config = dict(
    arch='transformer',
    model='self-supervised audio encoder (BEST-RQ)',
    dataset='read English sentences (LibriTTS-R)',
    train_examples=15625,
    n_mels=64,
    hop_length=160,
    input='mfcc',
    win_length=400,
    codebook_size=256,
    mask_prob=0.05,
    norm='rmsnorm',
    norm_position='pre',
    activation='gelu',
    mlp_ratio=4,
    head_dim=32,
    fused_qkv=False,
    bias='all',
    qk_norm=True,
    parallel_block=False,
    inner_norm=False,
    subsampling=4,
    layers=8,
    width=320,
    positions='rope',
    init='trunc_normal_002',
    residual_init='zero_last',
    optimizer='adamw',
    lr=0.0014,
    beta1=0.9,
    beta2=0.95,
    eps=1e-06,
    grad_clip=0.5,
    steps=18300,
    batch_size=128,
    epochs=149.9,
    lr_schedule='step',
    warmup_steps=360,
    weight_decay=0.2,
)
Rows from block 2 of a small self-supervised audio encoder (BEST-RQ), named by matrix and row number. Rows with one number belong to one neuron. Each number is 128 + 24 x the weight over its row's rms, rounded and kept within 0 to 255. All counts start at 0. Numbers have three digits each.
After each neuron's rows are labels from the 100 clips, of 14976, where the neuron reaches its highest value: "loudest band" is the band of the loudest frequency at the time of the peak. Only what is clearly more common there than usual is listed. The data: read English sentences (LibriTTS-R). In brackets: how many of the 100, against the usual share in percent.
# fc1: MLP up (model.blocks.2.mlp.fc1.weight, 1280x320), inputs 0-106
# fc2: MLP down (model.blocks.2.mlp.fc2.weight, 320x1280, transposed), outputs 0-106

fc1.141:137124105116139111099130148121097113143116160103106163134119090115128126127154115093145110152129103125166116109119173117127121157170098121108141124082091145118133154139127102151126138140130179111087099107123137076082126127123116183147147171154131148131133138124127098109077100094129066098087122111151100123137124148097079
fc2.141:131105116121160110087150145119139145158107090105123148120104085131135111106130158066122116131184115128150164103122117127103110112101080167141175136119157151142114100158139198128117149141107136092137065099114144117157108109136129121132127151100076095131127106129133122135113134152121140114119153106114113081103131103136095
loudest band: 2000 to 4000 Hz (54 vs 2.3)

fc1.26:118189131165129124105096125135144117118145096097156112097132149165110140159133097172118162128080123079137147166128128126113118154135103172150153117127161150125106089129137136105142081134111155080165121124158118165123146124116155142151123159122134127136081098079135155139102143171149096162133088147114108107129133143110159
fc2.26:132148062097098110127168130156094089128154184140115137130136128130099123118103160133095197134111121160138146147142132084097146102149096127138127138099134171107093091118085082088156091091083091143107117141147121120100090130130116125128134131122038119129129090130120126099127124105142101109133141109135112120127104100106121
loudest band: 1000 to 2000 Hz (26 vs 2); 500 to 1000 Hz (25 vs 7.5)

fc1.511:162180143140150148132099121126110111084113102109147098122117128119131174159121129171114096137137104112113124145152146143104141134113121191105124110085150114182164098120136116176105080179121160150146139105144113143130182128134148084147157176087131117121125120133114143114123132105107141165129105130118091119144164151138131
fc2.511:101161134111132126118143146086120095120122151103119141130131100142110117111121104136113095112111111144119118115114161093105136126171103170107105127094145160089165169151121153106109068120108115156122107152142080126141152137105150117129108099097050122124149056079182128115101098122136130169123142150107098117124107134141122
loudest band: 250 to 500 Hz (84 vs 13.3)

fc1.50:108111132093115117142208072137100138107120112132115111123145150170118132118127080108107108116077098141153163154143130114113107157118097157112134109138140145151113107084090116112126145137158134180154113087130143146132156098151123151134149161130148114136145157109117140119137125111119153088106110099117136112134121135130149
fc2.50:077123133111106112117103140108113081091113160098112148136097084144133146111157095088121107125123117141144115139147124106127125136121117143122132186123142181091098131127108163109122145095121134154122120154150117106155155136135143183122112109127025151120148136129145150180137109125106123122094176156111157099120102143115150
loudest band: 500 to 1000 Hz (35 vs 7.5); 250 to 500 Hz (35 vs 13.3)

fc1.575:102146140133103124121179147196151144118123093136116118124163147109121173124107144107114105116140099129113113159172114154151147137126108155114104111114132154098151145103088132106145075103162105186080111104137151128146097140122093106141087169138141123119131095126111109123110127164056139122131094113141171146136134103109151
fc2.575:094105122069134127130148136174143164089146109109143169139138148058131158141117189129130131175149124158126119104125110127096140095161133178126077170127120173100158110164105086153136116123124128114095120133129135154160154150164142119128164164196090119134119139091120110141142113115137203167149149128119144151129080108115144
loudest band: 2000 to 4000 Hz (76 vs 2.3)

fc1.552:144135112102141114118128150124136096116092108102139126098130107123119107090125162121108161135128137140091162100140106142131125137128171103126130121100125140098112094103110106145154122132129102114105108144143150102140120081104099115057121066072116097103123134092124097127149097149129131141116115133137118113117081141082104
fc2.552:133155119179148129144139101113119145125100092115136108108172159067088171129146113100114142143100119157150124146184145136153121114140166118104152111125202149145162114122149135120109144123119121139144125114154146098114109129126133090101131085107077133140141163102106163115150146134109131123154120097109134109120148120101140
loudest band: 4000 to 8000 Hz (30 vs 5.3)

fc1.445:130086136105119118088118181124144151112119104143119129118175156087139098128121103119121129116139125152089105144112131136118086114138114088111126101150139148133086114117138129113150022156134092094122102127089143118103114142115088132137101163115128130119131122147116152120111074161121135111150142107130179128137147095118113
fc2.445:145117138150124119135128140137168122143149156139120146121167152086113145150111124129097127126135140120147141070159137153139140108119127109123091168146110127135133171140105124152123120172140124123130127147160106167118119141136140107109172135156227107117101108071115117146076092104111153135126145117167120128119093135133095
loudest band: 250 to 500 Hz (42 vs 13.3)

fc1.486:115161151137125103109170138156104159089126147090157128144151119143117122111098137123107099122137168103165085155143110120116121182090131150089129134146155107143136132075094149140118091139136114137175156115115148123116098141156117132115152161077142095131104110135130143113153148116146119170140126145124158118125138152131127
fc2.486:126103114138114122104106128126123114134143160092134133143118118115113122151112195096098192140135128170149083154153128127090134137177144073153166132052125111103094122097117103176107138137124124115119119169096169126116132143117076157116169182122052077136076134108159121146149156099168154102144146093133123122105093121158172
loudest band: 500 to 1000 Hz (27 vs 7.5)

fc1.666:124127120089128145153147115170137094137135113124183131121111144121112166187137113150113145142088140104114085136181151109107111160119127185135156154103139156170136103125112127099145097150157169158134148138111166143107142124148098150124129145142138133102141153124103138126096125142093125118152129099147153071169156094101100
fc2.666:111150140131109158143126122122109084112136166123099150146149164150115122110149106086115143113105145133118135100174088105148154139126091162138155143102160143129108121106104146123151118133127139138132077190181096130103150150121105137120133145133046153096122124116120118132070167100147153135091103148099133130101104112128112
loudest band: 500 to 1000 Hz (37 vs 7.5); 250 to 500 Hz (37 vs 13.3)

fc1.731:103088170142091077105108116097146158132145128115099094144093122104130116144120121139183090108106119146162105107126100172108147101115144135102125122117127085089080165124157130149113141140149151147160143136109153137118130111101102146140095189135139161078174096151120113127090114112060136119158146100095185138149114131115119
fc2.731:112108138137109118104094112136124132107120148134161128163100180091124160139121127088135164142142160123132130117117135133124138120156125175134146155120090130135167106125109127142146065143090144109107102146141120129148130157116122116127140100141078118152125105114120086105118132150148166136118081134103146124087137115123109
loudest band: 500 to 1000 Hz (36 vs 7.5)

fc1.375:144122095129125076163153084098119186136138147140159103133128142062095170152126087108125157120099124144175106152104120097132109135124113144129150133097122124145149101108156155086120106096160160077108138099092111101139111120140122138137132134100106138123131127147134116094145118149090133112166160076172154144143175124159152
fc2.375:120106116122138153114122136122137126095151143165129144106112123191124123114139140158153160127168137107127138121155101158144121132101155107153136128160105154128089150130090155139129134186106110135128102123192144123138094114150135115114105091095050125134118127063129125166125101122188145157087116163124102102123126127141143
loudest band: 500 to 1000 Hz (27 vs 7.5)

fc1.574:143152082105139100119120105116123141123033122071147080140123158115129115092142107150131128125118116129094094102141125117114083102106099092081076135145135122117117108115103082139097120120118135118112130141138119179124110141151114091102147118122114104117136129139152086109149136147144082146101075114125156116120104127113120
fc2.574:155104151108123134091121115135119097149117106127098156114096172163167147126072119130162137110129130136148129126142157166169134125145113109132078132148163131108133162121156112192145175137149117121124096143167114126093173114149110151113116148141034119093147115121136143109122124087125129136093104158165115134100146133086091
loudest band: 4000 to 8000 Hz (84 vs 5.3)

fc1.80:130115157114079122119110089140133163110143169166120070134107140108133110106134138132168098126157151114180125141135137189135104110084138071063083108103163110117104152075093153055091155090144181113130148151128132153132141117146131155156114171124125153112111133140105120119100083147142142076141121116115127122155132102109093
fc2.80:110117135123126165098108124150094109131143157126125118144096141146137174110122139119100154104155122163145131173176128159122121127164119146116125188144130129160127148133137149131115133159093166135047120143140116150130134133179121149132106130138136141134106108123092094141115123143144149101142117175122116126121140133135100
loudest band: 4000 to 8000 Hz (43 vs 5.3)

fc1.2:118184149174139113122152115132125109140124151142089153149186119102114151125107126129141116116111150149122108105104141129123143105147123132122113129115134108113174123124119131084133125097193112128083077135140146125119108129124101169107134133137145136116140096108118152133156160124076145115152110123140137115144108099108137
fc2.2:117102103118134149129104116154094118121114112127144133143105114140109141114111172074171165158117122186083112137130061149149097119172165145118127142124109129114099086125143078133114160118152143114093125131129161140127139130133135143165136130160067106133108142154114122124158135144165184149184087099143142142126118115116140
loudest band: 500 to 1000 Hz (44 vs 7.5)

fc1.348:117146130068118122113132128148105094103113099113169087127140149089128129144131102158175135150092124132128079157142110157104117123107139132130142106131129137141100112124113155120132075135158101175126133123108153087124120092118118132153136139105132136104151108162161110116049116125120120145131155081122114097129125092151165
fc2.348:130121122106154118112108141153142125142150190123146127135141147106111123121120118130110154140109148120159125098111138129087187119160090167139126150167133096126146143132105150156144091136142112131114117172184090128140129130166124130131147082134145119158138156089168115106112138084141206169122143117106108145114062138128120
loudest band: 4000 to 8000 Hz (51 vs 5.3)

fc1.130:061140143128109126139137195106172148110121118139137121143125106143127167110123123084121106109186111155093125138143119134185129137163122123096098141143105139081142101135088115091142085082113114132135123151174113122147139138115137158145107100149125140163165143106155136127071128163140142169196127133119116115113127084107118
fc2.130:179143165107168179126111154098161169103146138156133146124166133084141119133146175168116095149112145120149128098133155143144150131134138167132092156144143131120190122123129098133119149145127124131136167100141131120175094123165124108125160137170202113127139161127108118138104105116125135147142158102116142110169098131119103
loudest band: 4000 to 8000 Hz (50 vs 5.3)

fc1.330:091095177095133101141167104122138128136107187145094138150165087114124151149105109152140109133179141134105132120145190104148107123136151154139111134125119114139156095087132137116114091079109143179113106151102158146146120131138163143148137122134134133126124129170088127108162133129122138074124129135151162145183168082089128
fc2.330:111150140132153141109155140132138109121128115116154161128118161086154129123126144140133102154167130139068104088155116147127052126148153119102124139141142161104126129097147159142117130134171139126111144112099133153176143147186196142135113131149145129148132126092146142128100095154117128104170137126130111112108137147140088
loudest band: 500 to 1000 Hz (29 vs 7.5)

fc1.695:131142100105131094137140057142144145111093134141087123118088123049117103123130106123175154118123125116151110082122140104139119109155147120106128127137129137092122135161138129130092130100131152095156134110097100120154130127082146135079129175148116126130108133113158101112109089116129135154130137099164145172093144147133124
fc2.695:122143134124113140147130142164117127136146153159111118134123121125100152136087176102172109175170125128144138111114148135096144126124138101134098131098097137135081146173057099143151115140151146156154119101109188130114139125133134122147171142147057133156129100126143142112158150131163150143111156176144126115117173136120099
loudest band: 500 to 1000 Hz (28 vs 7.5); 1000 to 2000 Hz (26 vs 2)

fc1.744:086127160127150144104114131090105119113113094119121083112160094086124100100107125136128104124125119128150140111129145160138155131145199134086109109111136097124101131111094104088105093118131172145059136138120127149103160133101146121171133160099109134102129142133136159135117139125146084123116118142098118154126115084088142
fc2.744:125122149094098152082059140138142094128095167119137099126134085132135127128098115167151131092124154165116143112151135134195126132107138131132079157138085132095136127154090147138142116141112130157146101138138152118143171112155156133090098112119182087131174143110106128087116118134169158170095109154123112132146090107105132
loudest band: 250 to 500 Hz (46 vs 13.3)

fc1.641:128105155073112091131083091127129069135120154140091089134118105114117108134115131150093132134146124142115129128153140100134099151150155151117133122124141136180176141109129114156124089143089117163142133150120106082127136114119178112137100156104139107135092103123144117140126119113138109141102097149116127140106152173122128
fc2.641:074117127138097144114163096108109094153111106141107156096142087134115109085080160140136107082124133125049099139144119133115133166147161119093132135157139140116103186139119142093096104144127111148141133131148138123148121120160137151131107110140097091186118113109181126144115137150125112138148153121123166150125156175176148
loudest band: 500 to 1000 Hz (26 vs 7.5)

fc1.146:133160114107137120114150123125126111118130113120177083145128118094150103127106042141111129128147105163113105112136139142119092085136107150125202075154113156118128146145144124170150123156105103098116141152125144139131105132134106121147158149120128130116125160145135116126172118121158125101096127160109127163142117127138132
fc2.146:092113120130093137149101126085135123140106137131093057116124082145137122100121144119132126128162147100111135098131151158152093150116121111109182155096127161105102189130119167149108140100161085158114117139136122132134167113129123121160153146146188120143133129112127100129163092132118149127127121123109138114075171131141110
loudest band: 500 to 1000 Hz (42 vs 7.5)

fc1.248:114098162131123151119101140139175138127115172150095120129129108128124136152115072157150140134120134096096120124120145150119101086101058115126121145108123165108120155117085165071127104089167150066126106094137133143106135117130126157157102155136122130117113148139144108116059084166113128120147111143130166118156112115092164
fc2.248:126131101116155170132114133161116150138146157142138148137116146117120135121103136144107147142108141119130142121141149177148086100129107125121110168137109160161121137139117131121128129099138117133090129130110118146154143117135130102126114123149163119109088114112116085143128093126140120132144128162124099144163077117096123
loudest band: 4000 to 8000 Hz (49 vs 5.3)

fc1.480:103134131148171094116133165067084149124129123126135130117090136069107153112115160114112106103137112121140135109148129121096139144109162140141147110153121130097150121114121135095081124148115134145126149104109091138130105140108117134166118105110127146134102131146107170108163131154106072163127156170106101074116149133143161
fc2.480:123147142097120140117154105148157135098123132152133124129111124137141121122141161157100170150125136121108097163160121151137156145105164151125123097134148138121111111108140116119155132127115132107122093146134095142094108121146175146146136157100000133138095172109121118145159118140112154106133142152112102117111111129129120
loudest band: 4000 to 8000 Hz (36 vs 5.3)

fc1.717:132143157164126160125101133166119149145124163127103145112154104090108131145141166115127112141127152141104119139075150118105156091125109143160101147164122088138158115111121117079149106105116139141092120096120142124135082155139121142137156091162140115155120080109117144100163164129078107123084104150142157111132139127087133
fc2.717:127118113114155150113153176171124128109125083137127140132117139153140126135096120145185160156167107134139093140133105100137128125110145150143096115151126105071152110129108085112152111114155125110155141108099138180127158154134145125168123130089049126136130157107144144101147139153122125128132127122115092151118121134111138
loudest band: 250 to 500 Hz (41 vs 13.3)

fc1.260:106086151154126116115109124141122154129116090129141134076138147113134143176114142140118143114126121108149112141091119129132153145094090150110157139107120132109104131155128139112159080150099151126079139096135152118152097134099134149174112178110137112140117113091132149108142127132127106157159128131134090106183120119126129
fc2.260:128134137111133161151146143147102109111139100109114145157150158118106132121097152155153167161135117120150097088152154132107120138175111152108075156149096147111164149181133122121125155153123085113109118144128101169110145160140131104146151119119101107146082128078113132126122118083112094124121096127095104158135091131119104
loudest band: 500 to 1000 Hz (25 vs 7.5)

fc1.497:081203133215123141123138165093134174143112099142136126108134186177102172119121093113110114127151111111085106117143138133122131127152134132165140150157149143144145092142114125116125136108135096068109122152141145163125148113155120136109119153148125159134168126117118131136147124130117141207150123148177116139159108099121114
fc2.497:126170153106127094124113130101082114139136176110115164112127135163127143138124151155108154128119129145120115133139121116140119113171123140141138172105119084100123134130106090100154199130140080114088134133129116118141125131131067132123135138140086195147121109162089157110119138126128087103091149143137058108144097103148117
loudest band: 500 to 1000 Hz (31 vs 7.5)

fc1.62:112094154134144122094124145058166180126132172146130099139128098100127075161081143081164153139202108148127110113123104187140127128147166092166124148145127121106163159102090148113118152095138117109151099163133090126140130129105127135141075156149125170109142132122126143117121082158138131157151123131114141159146078101122119
fc2.62:165113165136124160142103110102111135200115128182138100127133139111131132138122133127117114131104118134121136165165147160147103105134141089122142154157073082169139136134144129160126171113105132134117125135133123157161116117157121130130146138166171128137090157132092136128109123156091108104100110162137139139153098138133103
loudest band: 4000 to 8000 Hz (27 vs 5.3)

fc1.714:123125148126086121124140094093139109101120083130159099123169181138114129116107115109128145107095109131129113126152113148151153188134141153105115110105138201167075135091150099140197090129130128125095116148131143113142138122113169121135090189092139134115148155103113163125138099140139126121135167092097122143164175066172157
fc2.714:159134144122108142099129136154164088112147154134105144111149158129152126117106174128122113131128163135117123112145136127103177145157107147124098165158123139104104103164090118157160124162115126153130151187217114130080128122142148106105149081112151105157127123160123116111081153108174131175109121127132113130115108110098120
loudest band: 500 to 1000 Hz (41 vs 7.5)

fc1.305:160171142117123153147103168123167125129144121113127103134115082128103175096147111153105159141176108123143123132165158127163119134110150172108134169102106129131133115147149103132153112151178162161152186145139104204135178138123124094173154162149140145131148141123108123122133143126104110155110151133160134121129165113113142
fc2.305:127185147140177156121136125116137145132127105129117115118117112145137107110107140107126102124115129133132130115125127116121087076130122169119168147108122152116101123079124129099145057131120095149103136133094131133164144120107120088134111126121005115113127128105143132115113092138151124112129138132099076086150149114152104
loudest band: 250 to 500 Hz (37 vs 13.3); 500 to 1000 Hz (36 vs 7.5)

fc1.676:108144152133110110073117080182119130128120150121188123143127149108128171089122108135129092131149130122138099144111107125097139143190105163127159149103136145141127135147086127125145118107137128107128086113162098084128072123128118110149136161122125100117149131132135134094142104143105094126130084092167058095107167126131089
fc2.676:167123096153115125216110115089145096168151113124091136112174108160091106170152117131177116136153149151147139121132141120158100149078097136151115110119111141146125093143145168160107175145111103131120144147118185132147151071143096133119105118127105117121128107121147138139127149125129124086149178171082161161154136099138148
loudest band: 2000 to 4000 Hz (29 vs 2.3)

fc1.649:089047123077110109116174114108150142090107162123162088158144127161123113162118094151151112143114122137120124124142127152109124093153101125100161112078132154159087133106104137099153146107154127133113095169108101112160114092136113097088136150144140154108095117119132137124139085165072091069133100105109119155142160079110096
fc2.649:093086109142123158122087127108092144130126176124140122153119132112157126126157085134135104114134159100116151106137134125128131113114125153093122209124165185144138107101167126151190097125134160107137103157136106122137125122118174141112088149105131081130151134111122128147113110094111145154117129175104129140088136141135077
loudest band: 500 to 1000 Hz (40 vs 7.5)

fc1.19:113085128127145120088144222114130183116135157145090065130127148139136095079103130080154159116151079125150126134144109157156127126140116070094113131164114144153109154128120133131117096128120110120145129143102136140113134116119120095133097189102119116131064148132127171122106094161137128155095135115125150157144116103131177
fc2.19:150131204127114114147137126174152174142147108144148139130155120112122176146101146177111113152119130140142124117181123167137095094155109090108105164129057123152103174165130136143132157145113132122127093138130118160161107150131147119105162112144182090134134128112095128147125088142109120107113163107132133125160132126145141
loudest band: 4000 to 8000 Hz (46 vs 5.3)