{"model": "self-supervised audio encoder (BEST-RQ)", "hop_length": 160, "arch": "transformer", "fused_qkv": false, "qk_norm": true, "init": "trunc_normal_002", "learning_rate": 0.0014, "beta1": 0.9, "max_steps": 18300, "batch_size": 128, "lr_schedule": "step", "weight_decay": 0.2}
Rows from block 5 of a small self-supervised audio encoder (BEST-RQ), named by matrix and row number. Rows with one number belong to one neuron. Each number is 50 + 10 x the weight over its row's rms, rounded and kept within 0 to 99. All counts start at 0.
Before each neuron's rows are labels from the 100 clips, of 14976, where the neuron reaches its highest value: "responds to" is what is common among them. Only what is clearly more common there than usual is listed. The data: read English sentences (LibriTTS-R).
# fc1: MLP up (model.blocks.5.mlp.fc1.weight, 1280x320), inputs 160-239
# fc2: MLP down (model.blocks.5.mlp.fc2.weight, 320x1280, transposed), outputs 160-239

responds to: voice: female
fc1.276:52 48 52 34 48 39 38 62 39 46 48 56 62 43 60 56 36 51 24 47 51 34 63 51 30 53 54 57 58 63 47 55 51 39 53 40 49 46 40 47 32 64 61 54 57 36 27 51 61 37 67 45 52 32 52 49 46 51 48 43 48 57 53 45 45 46 41 22 70 57 44 39 57 45 51 47 55 59 66 43
fc2.276:38 59 50 68 46 45 57 60 37 55 57 52 60 22 52 30 37 74 33 33 33 29 71 46 35 53 48 51 48 53 42 57 47 30 56 55 40 65 45 56 47 61 46 58 44 54 46 36 49 41 66 52 49 53 49 53 40 37 62 51 70 60 46 50 39 48 58 41 47 30 50 53 47 54 55 39 33 51 58 40

responds to: voice: female
fc1.177:49 60 50 45 55 34 46 61 42 58 52 52 72 34 45 46 61 50 55 35 57 40 33 58 47 68 53 47 44 69 52 49 50 44 43 49 54 45 63 55 43 54 49 59 50 30 50 69 44 50 52 43 54 57 45 47 50 36 48 45 54 62 30 47 35 63 30 43 57 71 33 68 49 50 54 52 40 57 56 50
fc2.177:61 47 51 65 36 44 55 32 60 58 54 48 43 45 38 43 46 65 60 49 43 53 59 40 87 52 53 63 40 52 50 39 41 42 52 46 41 53 56 39 56 66 40 51 49 58 49 36 44 53 58 68 59 58 42 42 39 60 48 52 57 34 59 53 46 53 52 94 48 41 47 56 49 56 47 55 54 49 45 61

responds to: voice: male
fc1.58:39 36 62 30 43 48 54 27 59 51 54 52 62 52 59 54 38 45 51 58 41 49 58 44 44 49 63 39 62 52 68 52 60 23 52 62 51 44 56 60 40 41 42 49 52 52 56 34 47 53 58 48 54 40 48 71 57 45 67 56 41 28 31 57 43 47 67 42 42 46 53 34 52 28 58 36 53 45 65 49
fc2.58:40 42 58 65 51 58 46 53 38 44 37 64 55 53 59 61 46 47 47 48 66 40 52 55 70 41 54 51 45 50 26 51 50 33 52 27 53 46 54 43 64 43 45 68 64 45 50 49 48 42 42 51 48 79 52 41 46 51 26 34 59 36 59 37 61 31 40 63 41 50 53 57 53 57 52 58 70 56 46 44

responds to: voice: male
fc1.741:54 51 44 49 45 58 57 35 43 54 54 42 51 47 64 52 61 40 49 53 57 60 54 49 44 27 31 40 45 50 44 34 56 47 49 38 41 34 56 47 51 64 55 29 51 43 49 54 48 50 56 38 36 48 44 57 56 51 38 62 54 44 42 49 47 37 35 42 41 45 48 34 48 51 55 20 48 61 40 50
fc2.741:50 45 52 58 46 43 55 64 65 46 58 68 42 27 48 39 32 52 51 50 46 32 56 42 63 60 61 63 53 43 66 73 45 42 71 50 52 57 39 50 41 56 35 68 43 56 31 42 60 71 41 63 66 50 62 48 58 41 63 52 45 48 58 40 42 78 65 64 59 50 50 55 53 32 51 54 44 44 67 47

responds to: voice: male
fc1.243:49 45 41 54 56 55 60 51 45 51 61 56 42 58 42 59 60 36 32 51 50 62 48 48 54 51 59 72 57 84 59 48 61 39 48 60 40 46 45 65 56 40 53 57 57 61 38 58 92 55 59 54 56 45 47 45 45 42 33 47 54 52 48 26 53 43 49 55 48 54 73 62 53 31 51 38 38 52 64 52
fc2.243:58 43 50 31 49 48 59 40 42 59 48 44 30 40 50 50 45 39 63 52 38 45 42 63 65 61 51 41 49 45 44 66 46 61 59 43 60 59 47 55 55 39 46 49 29 57 60 33 41 46 52 56 40 42 58 37 53 52 69 56 55 56 57 36 56 60 56 32 51 61 41 48 50 58 48 38 60 64 44 69

responds to: voice: male
fc1.396:57 62 52 42 59 56 43 47 49 59 51 47 47 52 67 44 35 37 53 45 46 47 54 51 49 48 55 56 35 73 63 54 57 50 51 51 47 38 39 61 60 36 49 50 56 39 33 57 54 51 51 51 66 56 76 51 55 47 44 29 49 41 46 25 40 54 35 47 44 66 51 60 84 37 56 52 45 55 67 49
fc2.396:26 44 62 57 39 65 52 40 39 60 54 63 37 46 47 50 51 46 68 40 56 46 45 49 68 46 52 47 53 49 37 53 43 38 57 56 48 66 51 25 59 43 58 57 38 58 60 63 37 17 69 61 57 54 38 51 41 43 68 66 55 40 62 44 45 50 65 78 56 52 38 39 34 53 53 35 61 58 46 56

responds to: voice: female
fc1.202:58 59 59 37 39 44 63 39 41 46 58 48 49 45 53 58 55 67 43 52 55 70 40 40 41 49 52 68 51 57 69 51 60 44 45 50 56 54 42 45 50 70 60 56 46 62 50 60 53 36 55 41 43 34 51 48 48 49 46 61 59 45 49 55 63 66 51 43 49 35 35 32 21 40 43 55 50 62 46 53
fc2.202:65 70 48 50 47 45 60 54 57 59 33 52 63 52 54 40 48 60 57 41 39 60 59 49 32 52 60 31 48 48 69 58 58 40 45 52 29 55 33 44 62 44 28 58 38 44 54 32 46 51 48 55 57 38 43 55 49 51 56 51 42 49 47 47 48 60 51 27 64 59 51 61 53 66 43 59 54 51 46 55

responds to: the word "she"
fc1.48:59 59 47 58 59 54 50 51 47 39 39 62 41 60 44 41 56 55 49 51 49 56 55 44 45 48 52 71 46 52 59 51 51 35 49 40 50 53 51 41 55 60 63 46 40 35 62 54 51 51 47 37 44 44 52 45 62 53 46 57 53 55 38 45 55 57 54 48 39 51 47 43 52 46 42 53 60 66 37 18
fc2.48:48 53 38 50 64 53 36 52 47 30 36 65 68 56 57 45 52 51 59 46 53 31 66 60 76 48 51 41 65 71 43 49 57 66 54 41 60 47 53 49 48 43 58 47 52 45 44 66 60 47 56 60 37 56 45 54 40 51 44 45 40 54 48 27 37 46 38 76 60 55 47 47 51 58 33 64 64 61 60 52

responds to: voice: male
fc1.758:50 48 53 30 52 60 51 41 43 34 37 32 46 68 68 74 54 29 31 46 53 49 69 41 43 33 38 48 44 67 65 27 54 35 49 62 41 44 52 53 51 31 60 41 62 28 50 53 49 42 53 45 43 56 35 74 40 42 49 64 53 37 44 61 46 41 43 43 46 50 57 35 51 18 34 47 50 59 43 58
fc2.758:45 60 49 29 47 64 25 54 48 39 42 49 40 38 49 39 55 67 53 49 43 35 57 56 65 63 52 65 58 42 40 78 46 38 57 56 50 51 49 47 41 63 56 62 59 46 56 56 65 48 52 48 56 24 52 53 69 41 62 34 63 59 46 55 42 61 67 59 41 45 55 32 58 49 65 29 37 45 73 32

responds to: voice: male
fc1.100:43 49 47 43 60 38 76 52 39 59 62 45 49 60 53 47 62 44 47 66 50 63 53 48 62 50 58 55 51 62 53 41 52 53 49 49 48 55 46 43 57 33 36 56 66 54 63 58 56 57 52 69 42 48 57 42 45 56 57 71 43 46 38 46 51 49 63 56 46 57 73 68 50 42 49 37 29 44 47 52
fc2.100:48 37 46 31 64 51 56 50 31 49 68 42 50 51 60 67 59 35 53 54 45 43 46 33 70 55 55 59 65 58 46 66 44 55 62 38 52 57 62 37 49 63 45 56 43 45 62 51 48 55 49 54 39 50 54 61 63 53 34 44 46 65 74 50 50 49 57 62 63 56 44 66 62 56 48 45 52 54 37 62

responds to: voice: female
fc1.41:54 58 43 58 63 58 50 34 52 59 40 55 59 44 42 41 43 56 44 50 68 64 49 45 41 65 52 67 58 45 58 53 59 45 43 49 52 52 38 52 26 51 52 52 51 59 47 64 55 52 74 59 64 47 54 42 44 49 66 62 50 53 39 49 37 64 78 39 64 56 49 54 38 44 61 33 44 57 55 44
fc2.41:61 73 49 38 52 59 33 21 70 49 33 39 49 50 54 62 56 46 55 51 48 57 63 47 43 57 60 41 56 54 54 59 44 61 34 36 50 49 43 50 68 35 63 46 37 51 46 45 43 35 55 55 53 59 52 53 45 66 33 50 49 51 54 45 58 42 29 36 51 56 50 47 50 68 40 54 51 59 40 62

responds to: voice: female
fc1.496:59 46 54 46 51 50 45 40 57 52 32 34 45 50 48 49 47 55 40 44 54 47 53 48 07 45 48 46 42 53 46 29 55 28 40 50 41 48 47 34 31 52 50 43 54 44 40 41 52 39 53 33 44 34 54 46 42 34 47 59 51 31 34 45 33 34 44 03 51 52 50 43 52 47 46 39 39 55 41 33
fc2.496:42 59 55 43 43 38 43 51 63 52 54 58 61 50 56 62 42 59 51 57 43 43 40 44 19 38 60 36 44 66 45 57 50 36 65 61 70 59 34 56 44 40 30 62 64 41 66 50 40 42 53 55 67 40 45 36 40 45 47 57 47 41 52 40 36 50 57 00 36 50 44 52 43 52 53 49 51 51 36 63

responds to: voice: male
fc1.767:43 57 56 84 48 49 57 56 44 54 44 57 39 55 46 42 50 59 50 59 71 36 65 37 60 64 58 49 31 35 47 55 56 40 45 42 58 46 43 52 31 50 59 54 57 39 62 54 30 55 47 47 57 45 30 61 60 47 44 58 54 49 41 37 37 45 58 57 50 45 44 53 39 38 62 50 42 45 44 58
fc2.767:54 43 55 69 54 60 38 55 52 35 63 59 62 58 28 43 54 55 48 50 59 60 64 64 58 65 48 40 32 52 42 56 33 52 55 44 58 50 45 36 67 46 48 53 41 40 40 51 53 60 53 61 43 71 61 56 46 61 55 47 56 59 44 62 41 44 53 39 39 58 96 38 57 60 39 59 42 58 41 61

responds to: voice: female
fc1.742:58 54 43 41 46 50 29 48 49 69 39 48 36 42 43 40 41 49 57 45 52 44 43 41 40 58 58 60 58 31 47 54 43 53 62 53 44 42 54 47 38 40 64 48 42 46 32 34 55 36 48 57 55 43 61 47 48 43 66 51 42 50 47 55 41 64 59 40 49 54 46 48 43 57 52 37 39 55 57 36
fc2.742:57 48 32 65 40 61 54 37 76 64 50 45 48 56 52 60 69 42 44 53 63 61 57 51 61 52 46 60 58 46 44 52 37 40 46 35 56 47 57 60 48 43 40 27 55 50 60 54 34 31 50 56 67 50 48 51 55 70 27 51 52 53 42 39 45 47 48 56 50 48 61 67 43 56 51 39 46 45 46 63

responds to: voice: male
fc1.134:49 47 43 45 62 49 50 45 41 49 38 46 21 45 74 35 37 56 45 74 59 50 40 43 51 60 51 57 52 58 49 53 66 44 44 39 60 52 47 52 58 75 43 24 43 54 52 49 49 50 40 65 41 43 60 48 57 45 60 43 54 62 63 35 50 66 34 48 43 60 56 64 40 63 43 58 50 32 44 29
fc2.134:43 45 40 47 51 59 47 51 61 55 56 66 69 52 46 78 41 51 59 41 48 36 38 53 75 42 37 52 50 55 45 47 66 44 56 61 44 40 53 42 52 61 49 38 48 54 56 62 52 54 60 54 35 34 47 56 58 47 50 40 43 60 53 40 54 49 33 72 55 46 42 54 64 27 45 36 57 58 52 48

responds to: voice: female
fc1.261:55 37 52 42 50 32 40 47 40 37 26 46 45 66 58 63 42 64 34 47 59 42 45 67 43 35 39 45 56 47 35 29 53 37 57 57 62 45 37 49 52 30 57 59 63 40 56 55 42 43 62 47 35 65 64 60 48 56 43 43 65 68 57 42 31 60 64 47 45 56 46 51 49 35 55 62 57 71 44 56
fc2.261:34 56 65 58 49 42 55 48 57 29 47 55 38 36 54 34 48 49 50 48 54 48 35 35 48 34 50 60 65 53 66 34 71 32 59 52 56 53 39 60 54 57 48 67 57 44 71 73 57 38 54 45 40 51 45 54 45 31 59 46 60 51 64 51 54 43 46 42 52 51 53 42 51 44 54 30 55 50 62 43

responds to: voice: male
fc1.381:48 56 40 49 44 56 51 48 60 46 40 49 52 60 73 25 53 49 56 48 37 55 36 60 44 44 50 58 52 67 54 48 56 70 28 53 52 45 48 38 60 42 47 47 35 23 41 57 51 53 45 36 56 42 53 59 41 46 48 36 59 46 45 56 42 59 42 44 47 48 52 65 61 60 61 47 49 55 51 48
fc2.381:54 52 62 33 27 51 54 59 29 59 49 66 66 56 41 40 58 55 41 43 49 49 41 58 84 45 55 37 53 54 64 35 52 49 50 44 41 57 51 42 54 46 45 55 70 66 61 47 45 47 56 57 61 49 51 39 43 42 59 75 40 38 58 63 55 59 61 84 63 60 20 41 49 54 51 47 54 55 40 37